python train.py --model="audio embedding model" --train_examples=39062 --input="waveform_16khz" --embedding_dim=192 --arch="wavenet" --am_softmax_margin=0.2 --lr=0.0039 --beta2=0.98 --eps=1e-10 --steps=32400 --weight_decay=0.02
Rows from block 7 of a small audio embedding model, named by matrix and row number. Rows with one number belong to one channel. Each number is 128 + 32 x the weight over its row's rms, rounded and kept within 0 to 255. All counts start at 0.
After each channel's rows are labels from the 100 clips, of 14976, where the channel reaches its largest size: "top examples" is what is common among them. Only what is clearly more common there than usual is listed. The data: synthesized solo parts of chorales (CocoChorales). In brackets: how many of the 100, against the usual share in percent.
# filt: filter width-5 conv, dilation 4 (model.blocks.7.filt.weight, 128x128x5, each kernel summed), inputs 0-127
# gate: gate width-5 conv, dilation 4 (model.blocks.7.gate.weight, 128x128x5, each kernel summed), inputs 0-127
# out: residual pointwise conv (model.blocks.7.out.weight, 128x128x1, transposed), outputs 0-127

filt.51 [149 125 160 135 148  91 159 131 116 194 145 163  65 153 149 177  57 149 112 142 173 138 117 153  53 103 113 146 135 213 161 106 171 131 103 137 164 157 141 162 105  92 147 148 131 165 141 140  83 137 148 137 102 152 114 146 182 136 183 189 167  69 135 137 136 124 184 129 132 126  90 221 112 100  94 150 121  94  56 158 169 173 168 120 106 152 139  95 162 142 177 138 128 129 121  86 147 126 128 109 104 121 123 131 103 132 209  70 120 169 144 133 135 124 112 131 105  88 116 109 163 155 156 161 103 129 117  92]
gate.51 [120 136 134 134 150 142 169 152 154 166 114 113 136  92 165 147 148 138  75 125 138 120 142 102 141  40  78 129  92 151 168 207 146 172 159 190 150 123 132  83  68 152 108  99 185 135 194 122 174 179 143 117  94 144 180  92 171 150 147  95 141 179 144 136 130 126 128  97 121 150 118 137 172 121 117 123 129  36 113 115 123 101 141 126 107 142  69 131 138 139 144 156 106 167 144 179 153  88 122 151 120 146 194 137  79 143 115 143  99 163 168 150 163 207 158 152 151 142 133 179 133 131 163  87 142 156 180 132]
out.51 [ 99 142 171 143 157 112 135  76 102  86 115  81  86 114  96 115 112 117 108 162  99 159 115 127 104 146 114 155 162 100 153 144 169  98  55 142 151 128 119 145 123 101 147 125 171 141 118 122  51  85 186 112 123 141 122 123 126 173 122 102 107  52 131 128  66 137 165 138 116  87  96 159 103 116 100 122 172 132  88 134 193 138 162 119  79 141 118  90  93 120 164  97 150 122 175  87 134 101 119  73  86  80 166 159  93  49 115  57 193  97 131 157 139 167  79  95 103 127  79  85 144 103 117 136 110  90  99 142]
top examples: flute (30 vs 8.5)

filt.86 [148 129 112 113 145 119 124 166 181 135 144 105 167  98 126  96 129 131 120  68 157 131 139 128 132  71 117  92 142 112 102 175  70 166 169 175 113 171  95  94 146 154  69 142 161 128 138 123 237 202  58 132  66 107 149  94 166 106 165 124 128 227 139 151 163  84 117  80 150 152 168 115 159 181 123 124 134  90 150 121  72 123  96 121 135 141 121 145 145 120 112 149 102 152 112 153 133  81 143 174 180 119 131 126 111 143 130 147  88 106 184 164 139 171 171 131 126 160 148 165  86 101 137 130 109 152 151 140]
gate.86 [117 117 168 155 148 101 157 122 129 193  94 104  86  94 145 149 110 134  63 168 118 112 115 127 126  55  84 146 139 172 172 163 206 135 119 197 168 119 132 116 118 107 176 111 177 141 182 124 128 141 197 115 111 189 194 139 170 147 174 119 125 109 121 143 130 142 159 133  87  98 104 168 132 145 102 124 123  96 105 126 169 132 186 113  64 149  86 108 121 143 181 110 104 167 180 120 154 115 114 121 112 104 199 152  81  97 160  92 118 182 138 130 162 201 129 166 107 144 101 113 176 133 142 130 129 145 141 111]
out.86 [ 77 130  73 119  90 136  68 100 155 122 118 157 131 124 129 110 101 125  87  48 137  80 133 128 120 130  78  41  71 122 116 178  86 135 160 186 103 139  99 100  58 144  81 126 172 100 135  85 150 173  76 112  97  94 142  51 144  88 134 125  90 139 140 105 118  91  82  37 113 114 109  82 122 130 138 100 131  97 102  96  70 105  86 117  96 122 125 111 134  81 104 141 107 124 105 144  99 138 126 121 112 110 152 115  76 135 134 148 103 130 113 111 129 183 108 127  94 121 123 104  54 110 119  71 125 113 110 104]
top examples: flute (25 vs 8.5)

filt.68 [125 161 120 175 168 146 177 105  96 184 111 132 122 127 119 170  78  71 134 147 106 113  60 116 104  74  79  82 135 150 171 160 165 109 109 159 150 163 148 111  92  80 138  75 155 161 157  74 107  80 153  67  87 183 172 129 159 131 139  98 141 116 111 164 184  96 174 115 108 144  90 208 154 137 122  90  69  83 109 182 137  78 157 108 107 161 128 112 118  81 158 109 146 134 150 127 187 142 128 106 112  98 178 122 143 116  97  93 169 132 151 149 143 152 142 171  94 110 134 101 139 139 168 136 126 128 123  80]
gate.68 [162  76 165 140  88 139 124 203 171 159 181 178 152 134 162 183 143 144  97  97 154 172 158 107 162 119 119 193 127 151 188 125 163 145 154 130 172 132 172 133 112 160 145 117 126 155 136 171 142 147 147 128 145 145 144 149 156 138 104 127 195 138 185 123  96 196  84 111 183 153 140 139 167 129  86 167 151 104 127 128 173 134 142 138 125 178  94 146 167 144 162 188 132 153 157 149 169 108 164 168 113 177 137 152  99 192 111 137  85 167 150 131 191 138 112 114 153 118 159 158  94 202 159 129 148 141 151 173]
out.68 [187 130 152 137 169 103 138 138 105 147 117 122 105 162 115 175 126 119 106 137 141  76  96 146  94 147 122 151 201 149 145 144 144 149 162 186 107  84 152 126 136 110 167 161 188 142 165 194 124 122 192  96  76 147 181 153 155 123 142  96 106  89  88 171  73  89 154 153  87 145 119 112 142 119 151 125 143 125 120 120 180 154 164  40 149 159 155 116  97 139 185 101 110 110 183 135 164 105 131 122 156 151 173 126 169 159 133 140 131 149 115 113 128 169 127 183 182  98 157 120 138 160 144 223  92 157 153  81]
top examples: double bass (32 vs 1.8); note C4 (32 vs 11); note G#3 (26 vs 8.3)

filt.15 [128 106 137 150 156  72 151 122  87 143 130 117  96 171 152 124  80 148 122 200 115  81 117 129 106 113 141 145 145 137 117 167 162  96 135 173 116 114 159 109 166 116 162 147 160  98 158 178  89 136 182 140 112 140 201 179 124 142 127 105 103 114 133 129  93  94 177 212  39 118 116 131 131 129  95 162 120 150 157 133  94 161 166 103 141 110 162 111 108 170 137  59  73 114 192  99  79 101  75  97 147 119 179 108 171 129 118  95 109 148 129 116 136 174 128 187  84 107 117 118 181  99  91 168  89 135 121  84]
gate.15 [136 103 179 163 133 132 144 164 154 179 165 156 142 125 192 173 111 134 100 101 160 173 137 134 136  66  84 124 152 183 194 163 170 119 139 152 170 148 150 117  67 141 135 107 148 175 176 141 146 147 141 127 120 171 148 122 154 145 105 132 167 139 166 157 114 148 139 103 167 139 101 175 154  92  71 171 142  71  99 145 167  84 187 128  78 184  96 144 166 128 202 176 134 151 143 144 138 102 180 152 101 145 145 169  86 154 122 119 109 174 183 153 190 166 132 128 125 129 144 155 124 160 183 107 126 124 131 163]
out.15 [ 85 169 122 156 104 181 129 141 107 158  70 117 173 113  80 130  89 137 132 122 119 185 133 127 158 100 116  89 150 132 143  66 168 127  60 112 159 110 168 141 123 118 141  83 163 182 117 116 109  99 162 143 155 170  68 101 154 114 131 176 126 100 105 144 163 165 114 102 155 136 164 210 153 110 149 121 135  95 147 187 155  96 166 141 108 108 156 168 108 131 112 113 149 199 145 155 147 147 159 123 143 139 117 218 127  78 169  92 125 105  84 103  87 111 149 126 115 167  94 115 125 175 183  83 167 161 174 167]
top examples: violin (64 vs 14)

filt.38 [ 77 124 154 209  77 148 101  63 141 129 123 114 122 111 123 181 149  74  70 167  99 147  79 180 111  72 114 122  84 140 166 125 158  85 136 101 156 153 127 156  98 106 184 130 104 153 136  96 118  58 134  59 137 189 130 106 153  99 134 100 112  85  88 184 115 158 115 110 118  77 117 150 132 146 123  96  99 108  82 116 167  96 162  75  96 140 119 107 131 111 159 106 195 163 106 117 131 132 142 103 129  97 118 185  72  69 162 116 166 130 109 115 144 124 100 106 124 174  86 126 169 175 156  94 142 128 125 123]
gate.38 [146  69 192 177 109 113 122 163 207 154 190 144 137 124 147 183 129 143 100 116 130 199 109 139 137 101 122 173 164 160 185 143 151 129 152 147 159 190 110 174  84 108 121 136 145 154 153 127 149 143 120  95 109 190 148 143 177 126 150 115 156 133 149 149 104 172  84 116 169 144 124 151 171 152  60 148 113  91 113 128 173 125 139 102 108 153 151 129 172 166 175 148 158 169 138 122 113  78 186 167 127 159 138 183  81 172 176 149 101 169 152 149 177 148 119 124 136 167 135 171 176 171 165 135 120 156 153 130]
out.38 [113 116  64  45 101 119 113 106  62 143 149 199 112 175 148 137 138 157 108 175 121 143 153 151 123 200 159 200 191 108 120 109 139 127  86 139 161 119  97 164 116 135 129 146 163 163 149 168  78  95 139 134 178  62 142 175 113 131 133 180 162 102 144  80 147 164 110 153 139 146 141 107 140  88 132 186 161 147 146 119 102 148 130  71 167 111 135 130 111 158  80 134 110  83 141 136 119 100  71 177 150 149 137 123 139 124 154 131 130 168 106  98 122 160 107 134 151  78 110 210 142 176 140 135 122  87  77 107]
top examples: flute (30 vs 8.5); note F5 (26 vs 8.1)

filt.111 [138 163  76 105 119 169 117 141 130 112 118 139 125 133 116 117 118 172 164  52 159 125 145  68 182  90 148  46  98 111 106 111 135 177 137 120 159 112 127  73 115 131  46 116 157 145 113 114 142 135 122 150 148 116  86 117 167 119 131 153 122 155 154 110 127 134  88  50 112 136 115 104 137  71 136 107 118 117 157 119  93 114 151 155 119 107  64 190 109 109  92 153  75 115 139 232  89  93 179 127 121 147 100 185  89 122 140 164 170  74 155 169 117 122 150 107 140 114 156 121  49 125 144  83 111 114 131 164]
gate.111 [151  84 177 161 104 116  99 173 160 144 151 163 171 124 199 198 109 153 116  88 146 199 158 109 150  98 168 145 162 150 192 139 155 162 152 130 159 159 134 136 109 152 120 130 135 139 141 149 156 142 131 143 168 195 138 165 146 135 134 127 183 138 176 129  93 176 105 125 159 167 180 127 191 136  82 190 132 121 146 105 171 144 167 124 128 148 117 177 176 155 172 187 125 161 143 148 169  71 172 179 148 171 115 162 126 175 123 132  94 155 158 161 178 130 120 130 122 157 138 179 124 171 117 122  88 148 157 148]
out.111 [ 81  96 110  96 174 146 132 114  52 140  92 114 101 144 114  93 132 119 111 131  94 129 122  90  90 105 142 138 134  70 119 168 151 197 235 104 112  54 114 145  93 123 117  73 154  73 153  90 195 142 152 112 127 101 119 118 105 129 209 155  99 162  77 128 115 114 118 100 135 100  70 106 111  89  99 108 113 116 128  70 148 145 144  82 133 133 130 141  75 123 105 125  64 153 126 131 131  57 148 120  95 144 146 115 109  90 176 168 130 132 183 171 136 128  74  95 136 114 131 108 126  78 108 134 119 124 114 164]
top examples: trombone (29 vs 7.4); note C4 (28 vs 11); bassoon (27 vs 8.2)

filt.75 [ 92 143  55 142 144  83 150 120  82 138 112 134  72 153  88 146  96 161 161 183 113 102  86 179 112 135 178 121 136 133  94 106 177 120 105 131 141 125 161 138 162  79 106 145 120 140 134 148  82  99 169 126  91 133 136 193 152 105 181 118 123 101  88 115 167  69 161 154  48 127 108 148 114 163  93 126  78 171 143 167  88 142 133 109 159 107 157  99 135 153 115  89  70  96 149 123 157 102 113  82 145 138 150 111 153 111 110 125 172 137 106 108  92 134 176 156 139  79 136 106 198  99 118 116  64 174 113  48]
gate.75 [159  84 153 140  89 114 111 177 123 145 154 202 125 166 199 167 145 208 113 143 182 163 185 110 141 128 168 181 106 159 144 103 164 127 144 117 135 110 138 139 103 194 109 163 113 137 149 199  99 200 137 181 175 155 140 154 137 168 107 157 157  98 189 132  68 150 116 161 129 137 131  99 141  69  88 185 169 124 117 104 118 146 164 133 149 120 122 137 158 194 145 174 100 114 141 131 171  89 146 146 142 175 111 145  99 157 126 141  93 182 110 105 145 129 100 127 161  84 127 158 145 148 118 104 121 124 131 176]
out.75 [111 157 100 127 135 125 156  38 112 161 113 149 174 163  85 131 157 143 126 165  69 111  70 114 148 185 153 166 122 140 157 148 120 225 118 197 153  82 152 174 114 116 128  96 195 152 120 113 137  87 143  58 158 143 140 129 165  79 133 190 152 133  98  94 137 138  80 131  94 171 159 130 173  97 140 136 133 142 150 145 163 163 111  47 156 100 122 146  75 136 149 137 118 116 130 167 149 136 108  81 127 164 180 146 114 152 151 145 115 134 133 138  98 183 153 157 143 152 151  97 124 151 126 158 188 134 160 162]
top examples: bassoon (30 vs 8.2); note C4 (28 vs 11)

filt.124 [141 120 109 110  94  93 135 141  66 123 175 194 103 176 119 151 115 181 125 154 196 119 143 171 119 167 170 140 194 126  96  53 146 113  96  85 140 128 159 148 129 129  96 171  76 159 116 189  27 139 135 181 135 111  87 127 132 112 124 170 156  53 136  96 167 138 174 152  95 149 109 134 130  55 107 183 134 159 110 122 118 175 134 157 153 106 133 120 170 166 120 141 113  86 108  98 148 159 114  88  95 163  99 105  99 149 136 147 151 125 114 120  88  74 152  98 160  88 150 120 129 146 138 132  95 143 109 106]
gate.124 [191  86 167 144 104  87 135 212 157 149 168 170 134 139 180 172 119 166  74  95 171 144 164 142 138 111 124 174 174 142 179 144 170 142 165 164 170 140 161 107 120 154 147 145 139 181 162 192 138 165 151 149 133 148 165 150 171 153 130 128 169 129 198 136 104 175 123 134 132 143 154 162 147 117  63 185 141 120 145 141 168 137 164 119 102 173 100 136 172 165 172 158  97 146 158 134 149  96 143 185 132 157 147 144  84 177 121 141  87 174 150 145 199 153 136 138 127 133 145 158 122 183 153 124 115 153 145 156]
out.124 [114 186 127  91 171 129 118 127 135 142 101 122  85  89 121 140  95 105 146 108 111 103 115 121  94  93  96  65 107 103 108 142 169  77 125  66 168 171 143  77 147  96 136 120 136 159 122 114 109 116 167 122 131 175 120 155 108 178  80  63 136 105 131 190 135 140 189 108  87 108 113 186  83 139 143 135 106 130 140 178 136  92 184 145  79 190  54 132 138  66 113 119 101  76 185  89 119 137 148 116 119  91 110 124 112  69  77 131 142 117 117 145 143 121 132 133 104  90  86 130 130 145 124  94 122  61  45 109]
top examples: double bass (57 vs 1.8); note G#3 (27 vs 8.3)

filt.40 [158 122  79  97 157  96 176 128 155 142 139 126 123 160  34 148 107 155 153 129 144  81 101 150 141 119 115  99 145 117 116 145 127 178 137 161 176 174 135 121 130  45 103 141 176 122 114 107 120 147 142 125  36 119 136 138 168 119 119 115 121 158 145 119 173 117 153 117  90 164 117 149 134 173  65  98  92 111 176 139 161 108 110 146  97 112 151 142 138 139 109  56 116 168 137 151 118 133 119  85  69 124 156 118 145 165  91 138 117 124 195 210  71 150 215 137 117 114 171 145 136 120 133 148  82 178 174  97]
gate.40 [158  80 160 129 115 134 107 174 178 169 172 171 151 132 169 196 142 137 121 100 149 182 152 110 135 117 148 187 157 185 177 131 142 146 143 138 172 157 125 165  90 151 143 131 125 165 148 165 140 138 128 123 138 152 155 129 160 131 147 136 189 141 172 124 108 165 106 143 171 166 159 136 176 119  75 190 131  87 121 115 188 120 138 114 126 164 130 155 171 161 165 196 129 156 124 130 173  91 171 197 126 174 138 149 116 184 151 169  85 174 154 153 177 148 130 139 152 145 143 209 118 197 151 126 125 149 152 145]
out.40 [122 105 208 163  99  75 116 106 176 121  90  85 130  88 119 112 107 114  90  95 132 120 115 112  97  94 114 126 112 120 150 150  87 161 185 166  85 107 126 126 141 119 148 121 138 112  79 149 174 136 109 111 160 139 147 132 103 102 193 113 103 176 115 126 116 128 142 133 107  21 166 148 114 161 165 104 158 119 150 107 130 150 105 113  96 133 114 112 130 117 171  62 119 171 110 185 137 107  68 137 108  71 142  75 127  38 143 135  91  93 167 170 145 142 110 148  94 155  76  41 145  96 102  96 120 138 129 169]
top examples: trombone (62 vs 7.4); note F4 (33 vs 9.2); note C#4 (30 vs 12.3)

filt.62 [190 158 154 142  99  82 166 156 137  90 137 108  78 169 141 119 143 139  76 140 186 126 158 135 147 130  84 116  98 116 169 137 147 145 179 122 167 166 126  68  81 130 141 181 146 138 184 143 132 162 172 128  84 138 135 123 132 188  81  81  90 145 165 178 112 167 165 151 101  93  46 146  85 115 114 110 213  90 113 148 139 148 170 155  80 158 177  90  85 152 174 114 141 135 141 149 123 119 165 145 110  93 132 158 131 121 105 136 122 114 182 159 153 144 129  95 121  65 154 131 133 135 169 187 133 111 128 176]
gate.62 [162  84 193 175 103 126 115 162 176 160 170 165 143 142 170 208 135 120 123 105 128 193 121 108 122 113 130 155 134 162 200 110 153 153 148 126 149 155 117 178  82 142 128 122 104 170 160 150 124 116 112 113 136 193 139 118 170 123 153 145 197 130 159 141 106 158  86 126 190 165 153 147 155 138  77 166 114 112 108 125 192 103 143 113 125 159 110 154 186 154 175 195 124 168 116 121 111  83 183 182 155 162 136 155 101 183 165 174 114 165 155 130 163 132 123 130 148 135 144 178 120 191 151  98 150 149 131 134]
out.62 [142 132 186 109  91 147 142 110 155 104  90 134 176 165 113 155 128  96 136 130  94  98 106 130 102 182 120 166 121  72 126  64 113 104  66 107  81 128 106 169 160 131 122  93  67 134 102 127 145  45 125  90 163 110 107  97 140 161 160  33 102 116 132 109  87 106  88 143 126 150 208  75 127 127 165 119 150 124 106  94 103 131 112 117 125  87  87 129 109  96 126 112 136 181  97 126 116 118 112  92 152 139  85 123 132  91  58 101 123 127  98 102 126  81 120  95 115 212 105  56 147 126  76 125 143 153 144 100]
top examples: trombone (69 vs 7.4)

filt.4 [ 61 164 198 141  75 172  86 123 149 120 119  96 150  87 195 126 170 122  70 143 111 167 162 119 133 121 105 142 146 133 135 128 132 112 149 112 116  73 122 178  99 247 123 139 107 115 139 134 147 136 141 143 166 142 133  67  87 133 127 123 111 133  78 187  82 141  73 122 146  99 113  67 130 130 161 151 156 125  96  75 104 107 132 113 138 127  84 139 122 138 129 171 122 120 128 131 153  95 131 175 140 131 139 153  84  91 132 163 150 139  73  68 180 121  91 115 149 154  69 140 149 117 130  85 203 128 124 185]
gate.4 [215  32 155 143 114  59  83 148 141 114 150 180 113 173 127 148  95 209 122  98 178 136 182 117 115 132 180 139 133 156 130 101 131 187 162 155 121 136 118 126 135 160 104 161 126 116  94 179 113 223 129 182 153 133 109 142 155 129 161 188 136 108 184  97  96 147 142 157 109 143 130 111 140 112  79 161 177 121 147  86 125 188 154 125  95 111 115 153 157 167 124 126 118 125 140 124 129  99 127 158 131 155  98 151  96 166 187 129  83 126 130 142 126 126 110 126  95 113 134 143 111 128  68 171  70 118 121 162]
out.4 [100 140 137 165 113 125 100 157 111 171 141 161 108 144 167 159  71 156 148 201 176  67 157 150 104 146 121 135 137 171 154 127 154  66  79  67 138 120 149 101  89 125 104 187 118 102 130 155 107 172 154 186  91 143  93 114 103 152 129 133 168  86 166 151 132 108 155 151  47 126  80  99 142 113 122 127 107 119  84 106  95 101 147 127 123  94 124 123 200 178 173 118  54 117 129 104 121  82 124 129  78 100 106 130  96 105 120  89 150 189 112 115 138 114 131 102 141  94  88 107 176 164 118  55 105 104  79 111]
top examples: bassoon (27 vs 8.2)

filt.69 [140  83  89 129 154  92 175 107 130 134 143 151 111 169  99 159 108 139 153 145 124 125 103 147 147 145 170 133 186 116 161 133 167 135 111 125 165 187 137 105 149  60 147 121 125  97 160 138 133 101 179 112 144 122 163 211  86 150 102  99 133 140 175  96 147 180 163 148  91 170 124 161 148 114  73 109  77 160 159 131 184 138 167 158 157 172 183 117 103 148 186  97 152 149 163 125 183 147 156  74 119 146 122 111 196 168 107  98 116 142 207 210 131 117 141 140 115 101 153 121 139 146  84 164  79 140 162 115]
gate.69 [157  84 179 151  88 131  92 187 186 149 190 161 138 134 175 190 146 134  86  97 155 185 155 100 138 107 120 163 143 178 179 133 142 161 161 133 166 164 132 173  72 169 107 134 132 151 150 147 149 153 111 125 134 172 134 117 176 122 143 137 166 153 167 139 101 159  90 125 185 143 131 148 190 123  75 186 149  93 101 109 166 131 134 104 112 138 100 132 181 136 153 197 140 162 111 144 138  92 174 188 133 164 140 166  87 167 178 160 113 152 137 145 189 145 104 117 152 140 129 185 128 169 156 114 135 146 136 166]
out.69 [162 135  88 130  88  83 118 149  78 102 142 142  83 129  79 111 125 145  62 142 115 122  83 130 101 179 109 120 120  88 130 105 132 123 123 179  97 124 115 162 150  79 144 145 168 112 142 158 103 109 126 113 123 143 144 102 139 118 136  97 120 102 121  89 100 136  74 130  82  89 110  26 118 120  52 137 146 122 119 133  17 138 103 118 103 111  87 125  75 171 143 129 130  91 149 128 139  23 135 109 166  92 177 173  72 120 114 114  96 110 131 123 100 147 124 126 130 115 163  86  90  98 139  71 159  77 112 152]
top examples: cello (66 vs 9.8); note G#3 (31 vs 8.3); note A3 (28 vs 8.5); note A#3 (28 vs 10.4)

filt.109 [ 94 148  91 102 175 100 176  77  66 128 120 165 101 175 120  90 140 165 152 201 104 122 106 130 132 169 178 172 174 125  62 113 130 124 126  97  90 108 128 125 105 132  84 140 129  90 149 120  93 133 169 131 117  88 112 126 104 124 100 143 100 119 123 104 128  73 141 156 102 158  71  71 122 103 129 136  90 179 151  97  90 116 110 184 189  86 151 155 104 170  97 108  90  77 125 112  89 143 135  55 110 185 135 118 157 160 132 160 167 163 126 117  76 108 150 133 170  72 188 139 168  85 104 110 125 146 129  92]
gate.109 [135 105 135 160  93 148 101 169 152 174 141 186 169 135 183 191 129 168 125  84 118 182 139 101 165  93 176 145 134 159 167 107 168 170 135 132 175 125 121 142  96 171 102 111 120 154 133 155 118 112 137 137 165 164 142 143 169 132 120 170 199 123 154  85 103 157  64 101 158 190 158 120 196 110  96 180  99 122 151 125 149 141 151 113 137 121  84 205 180 135 142 218  88 149 146 167 114  86 162 148 130 202 118 151 102 150 134 152 128 145 119 130 158 118 121 141 167 128 135 162  97 184 142 100 130 134 156 160]
out.109 [117 123  97 187 131 153 142  79  89 142 121 111 119 116 163 110 137 153 127  97  93 135 134 133 242  98 133 152  83 126 111 112 171 182 150 100 211 153 111 107 147 111 127  76 180 163 154  85 131 105 176 151 125 135  92 164 125 145 129 136 147 137 158 125 171 190 114 117 150 115 108 204 135  92 154 102 137 139 191 136 134 162 181 127 153 129 129 181  96 165 154 148 139 129 150 184 136 160 177 112  95 167 144 174 100 130 168 167 183 171 112 150 119 151 164 103 174 118 149 148 121 121 132 123 109 163 192 190]
top examples: trombone (63 vs 7.4); bassoon (34 vs 8.2); note D#4 (27 vs 11.2)

filt.61 [194 202  60 122 182 127 169 159  50 129  77  98  80 130 111 103 116 125 162  98 166  60 108  92 126 113 136  86 115 115 105 157 117 161 143 169 114  84 111  48 119 115 111  91 172 116 148 108 142 161 123 130  91 101 141 147 167 141 145 126 101 160 124  95 149  95 179 124 104 128  99 129  99  98 146 107 128  97 135 176 113 160 121 138 150 149 116  95  43 123 112 128  76  97 134 167 140 131 114 124 165 102 123 122 171 120 142 132  91 128 156 159 116 138 137 163 124  44 159 129  45  89 151 181 141  89 108 132]
gate.61 [181  52 144 117 113  68 127 118 164 115 177 146  92 156 127 148  97 199  80 111 200 151 135 161 106 113  93 123 107 166 130 120 131 210 164 171 119 169 101 140  97 124  91 187 132 140 125 133 126 215 122 118  69 134 119 101 181 124 183 178 134 102 147 115 128 127 133 116 147 149  73 127 135 129  70 111 180  85  88  78 136 182 145 168  78 120 147 114 169 159 126 117 133 130 117 141 117  88 136 134 124 127 127 155  59 157 197 115 112 139 135 137 125 151 141 106  99 124 150 130 134 129  90 183  72 146 135 108]
out.61 [164 154  94 121 158 159 130  80  82 145  92 105 158 135 160 130 141 142  92 108 138 118  59 110 148 107  88 113  92 145 155 199  94 197  37 207 127 109 140 132 151 137 131  30 156 116 150  74 141 130 107  33 153  97 175  47 197  97 136 149 113 150  79 117 153 118 128 112 145 149 160 145 127  64 118 113 152 128 132 107 137 155 127 103 141 148 122 143  98 106 126 144 151 128 127 177 161 161 132 104 100 132 149 140  86 137 130 147 113 129 157 155 141 168 150 145 125 128 151 129  93 178 155 181 118 100 113 115]
top examples: flute (30 vs 8.5)

filt.71 [ 94 105  98 114 204 166 116  60 116 184 123 142 205 106 171 112 123 107 182 154  68 149 110 104 104 162 180 174  92 175 105 151  94 131  93 123  81 109 138 184 141 144 127  71 121  80 101  88 130 113 116  93 158  96 142 136  92 102 120 171 154 105 111 109 105 106 103 120 152 175 180  92 182 132 149 156  88 135 153  87 119 119  94 140 162  96 113 191 144 113  94 146 108 108  97  97 147 144  86  97 120 190 149  90 178 155 136 120 123 180  97 128  97 139 113 177 128 138 107 139 110 104  60 107 118 133 139  83]
gate.71 [143  81 149 170 112 142 129 158 159 179 149 192 157 128 176 209 133 141 140 101 141 159 140 118 150 109 155 157 115 183 196 128 157 148 117 138 183 122 129 159  90 162 125 115 123 160 140 148 127 117 124 112 155 172 138 139 150 117 129 140 218 135 170 135 126 151  96 113 153 196 153 150 200 120  94 190 111 100 120 126 171 115 149 101 137 141  86 187 198 135 162 194 107 153 122 145 129 112 141 153 101 198 161 142 108 179 144 133 108 186 142 142 166 147 155 144 143 160 130 169 113 195 141  82 136 155 167 114]
out.71 [107 144 135 125 183 135 116 172  90 202 127 165 214 175 174 148 148 170 118 163 121 109 166 156 144 168 160 192 133 185 141 113 122 145 152 139 171 100 169 136 145 171 109 158 134 118 115 142 137 165 132 178 134 118 113 150 136 109 112 151 175 149 161  78 168 132 178 115 126 177 164 138 222  94 119 177 173 138 136 104 164 139 116 117 170 165 136 177 180 150 132 139 131 136 103 129 153  95  83 172 119 202 140  88 118 183 157 172 125 173 129 129 122 141 160 165 155 148 142 139 144 135 124  92 126 186 171 119]
top examples: trombone (89 vs 7.4); note F#4 (30 vs 8.6); note D#4 (27 vs 11.2); note G#4 (26 vs 9.4)

filt.31 [123  75 160 149 155 105 113 115 118 145 137 151 163 102 137 121 124  89 140 128 125 102 112 179  61 168 120 196 141 148 134 120 115  80  79 133 102 162 167 190 195 119 183 118 111 140  92 157 102 122 106 106 131 108 154 146 111  67 132 124 157  75 110 101 151 122 169 156 138 154 179 174 136 148 135 171 127 121 103 156 163 138  93  84 111 121 137 103 181  99 149 110 170 156 106  44 172 152  44 108 108 121 138  50 144 139 134  61 128 168 104 120 112 133 102 159  82 143  77 109 129 159 106 148 120 130 134  50]
gate.31 [171 113 144 153  99 108 171 182 156 116 187 195 104 163 164 161 165 180 107 126 182 190 157 139 158 117 106 158 119 129 167 122 160 118 152 117 163 166 125 163  83 159 102 174 112 176 176 188 116 157 150 165  94 163 142 143 156 160  98 107 158 135 175 162 119 148 122 149 141 153 101 162 137 110 108 180 155 132 106 148 147 108 160 112 151 150 147 134 163 187 175 182 126 129 117 126 164 119 178 158 136 160 119 146  94 180 111 174  88 188 152 123 163 114 144 109 181 108 172 170 167 180 176 103 156 168 146 154]
out.31 [159 100 185 132 139  65 143 128 133 146 151 152 115 140 124 129 121 149 114 182 159 131 147 167  51 149 167 162 139 194 162 100 152  92 126  73 148 110 118 124 133 137 159 144 104 162 154 125  56 142 154 137 113 176 111 148 101 157  75 181  95  82 171 118 145 123 145 163  65 144 148 151 137 126  90 157 109 116 100 122 189 168 129 114 149 113 184  81 113 143 167  75 113  99  96 105 131 175  67 133 122 122 137 168 147 156 134  96  94 199 134 111 101 145 120 132  63 124 101 105 177 153 133 194  62  92 118  95]
top examples: cello (43 vs 9.8); note G#3 (25 vs 8.3)

filt.82 [ 99 145 164 141 145 135 182 105 131 190  89  89 108 106 138 151 113  77 105 162  70 117  65 120 122  64  93 134 129 170 177 180 181 118 115 167 163 129 125 123 111  78 166  78 176 125 179  68 151  90 169  49  89 169 178 149 149 152 133  68 123 147 106 179 118 139 139 109 109 107  94 163 142 166 103  98  77 106 113 156 156  93 179 108  88 177 126 111 100 133 193 109 124 165 159 120 160 104 140 106 128 103 174 139 145  99 107 111 148 163 152 127 169 162 117 159 122 149 107 116 182 129 159 135 129 129 134 108]
gate.82 [128 118 188 162 147  82 146 132 125 169 111 129  81 127 181 155 101 167  72 157 151 146 139 139 117  89 125 137 149 174 174 146 224 140 108 178 152 119 126 106  96 128 166 142 176 157 179 151 100 151 195 138 133 193 158 154 172 164 167 168 132  78 135 152  93 141 159 151 107 105  85 184 122 113  99 141 143 116  91 141 160 167 219 124  73 156 108 117 124 153 184 131 106 140 175 137 132 107 129 115 118 120 160 172  87 113 184  95 121 175 123 117 185 175 104 153 114 126 104 112 183 141 145 139 107 127 122 122]
out.82 [106 183 153 142 161 167  99  90 124 162 107 164 121 122 159 128 144  98 107 132 115 174 121 155 150  71 131 164 150 141 170 156 161  66 136 127 186 144 165 132 138 140 169 114 184 197 128 130 150  88 149 124 192 144 149 175 113 155  82 128 107 121 127 126 168 208 141 139 157 100 123 181 139 102 189 149 126 170 134 189 143 110 162 149 116 141 140 143  98 119 143 152 174 139 165 119 170 151 174 137 151 116 162 191 116  84 135 110 187 128 127 146 149 166 126 147 157 132  80 169 134 187 172 103 184  77  94 192]
top examples: violin (42 vs 14)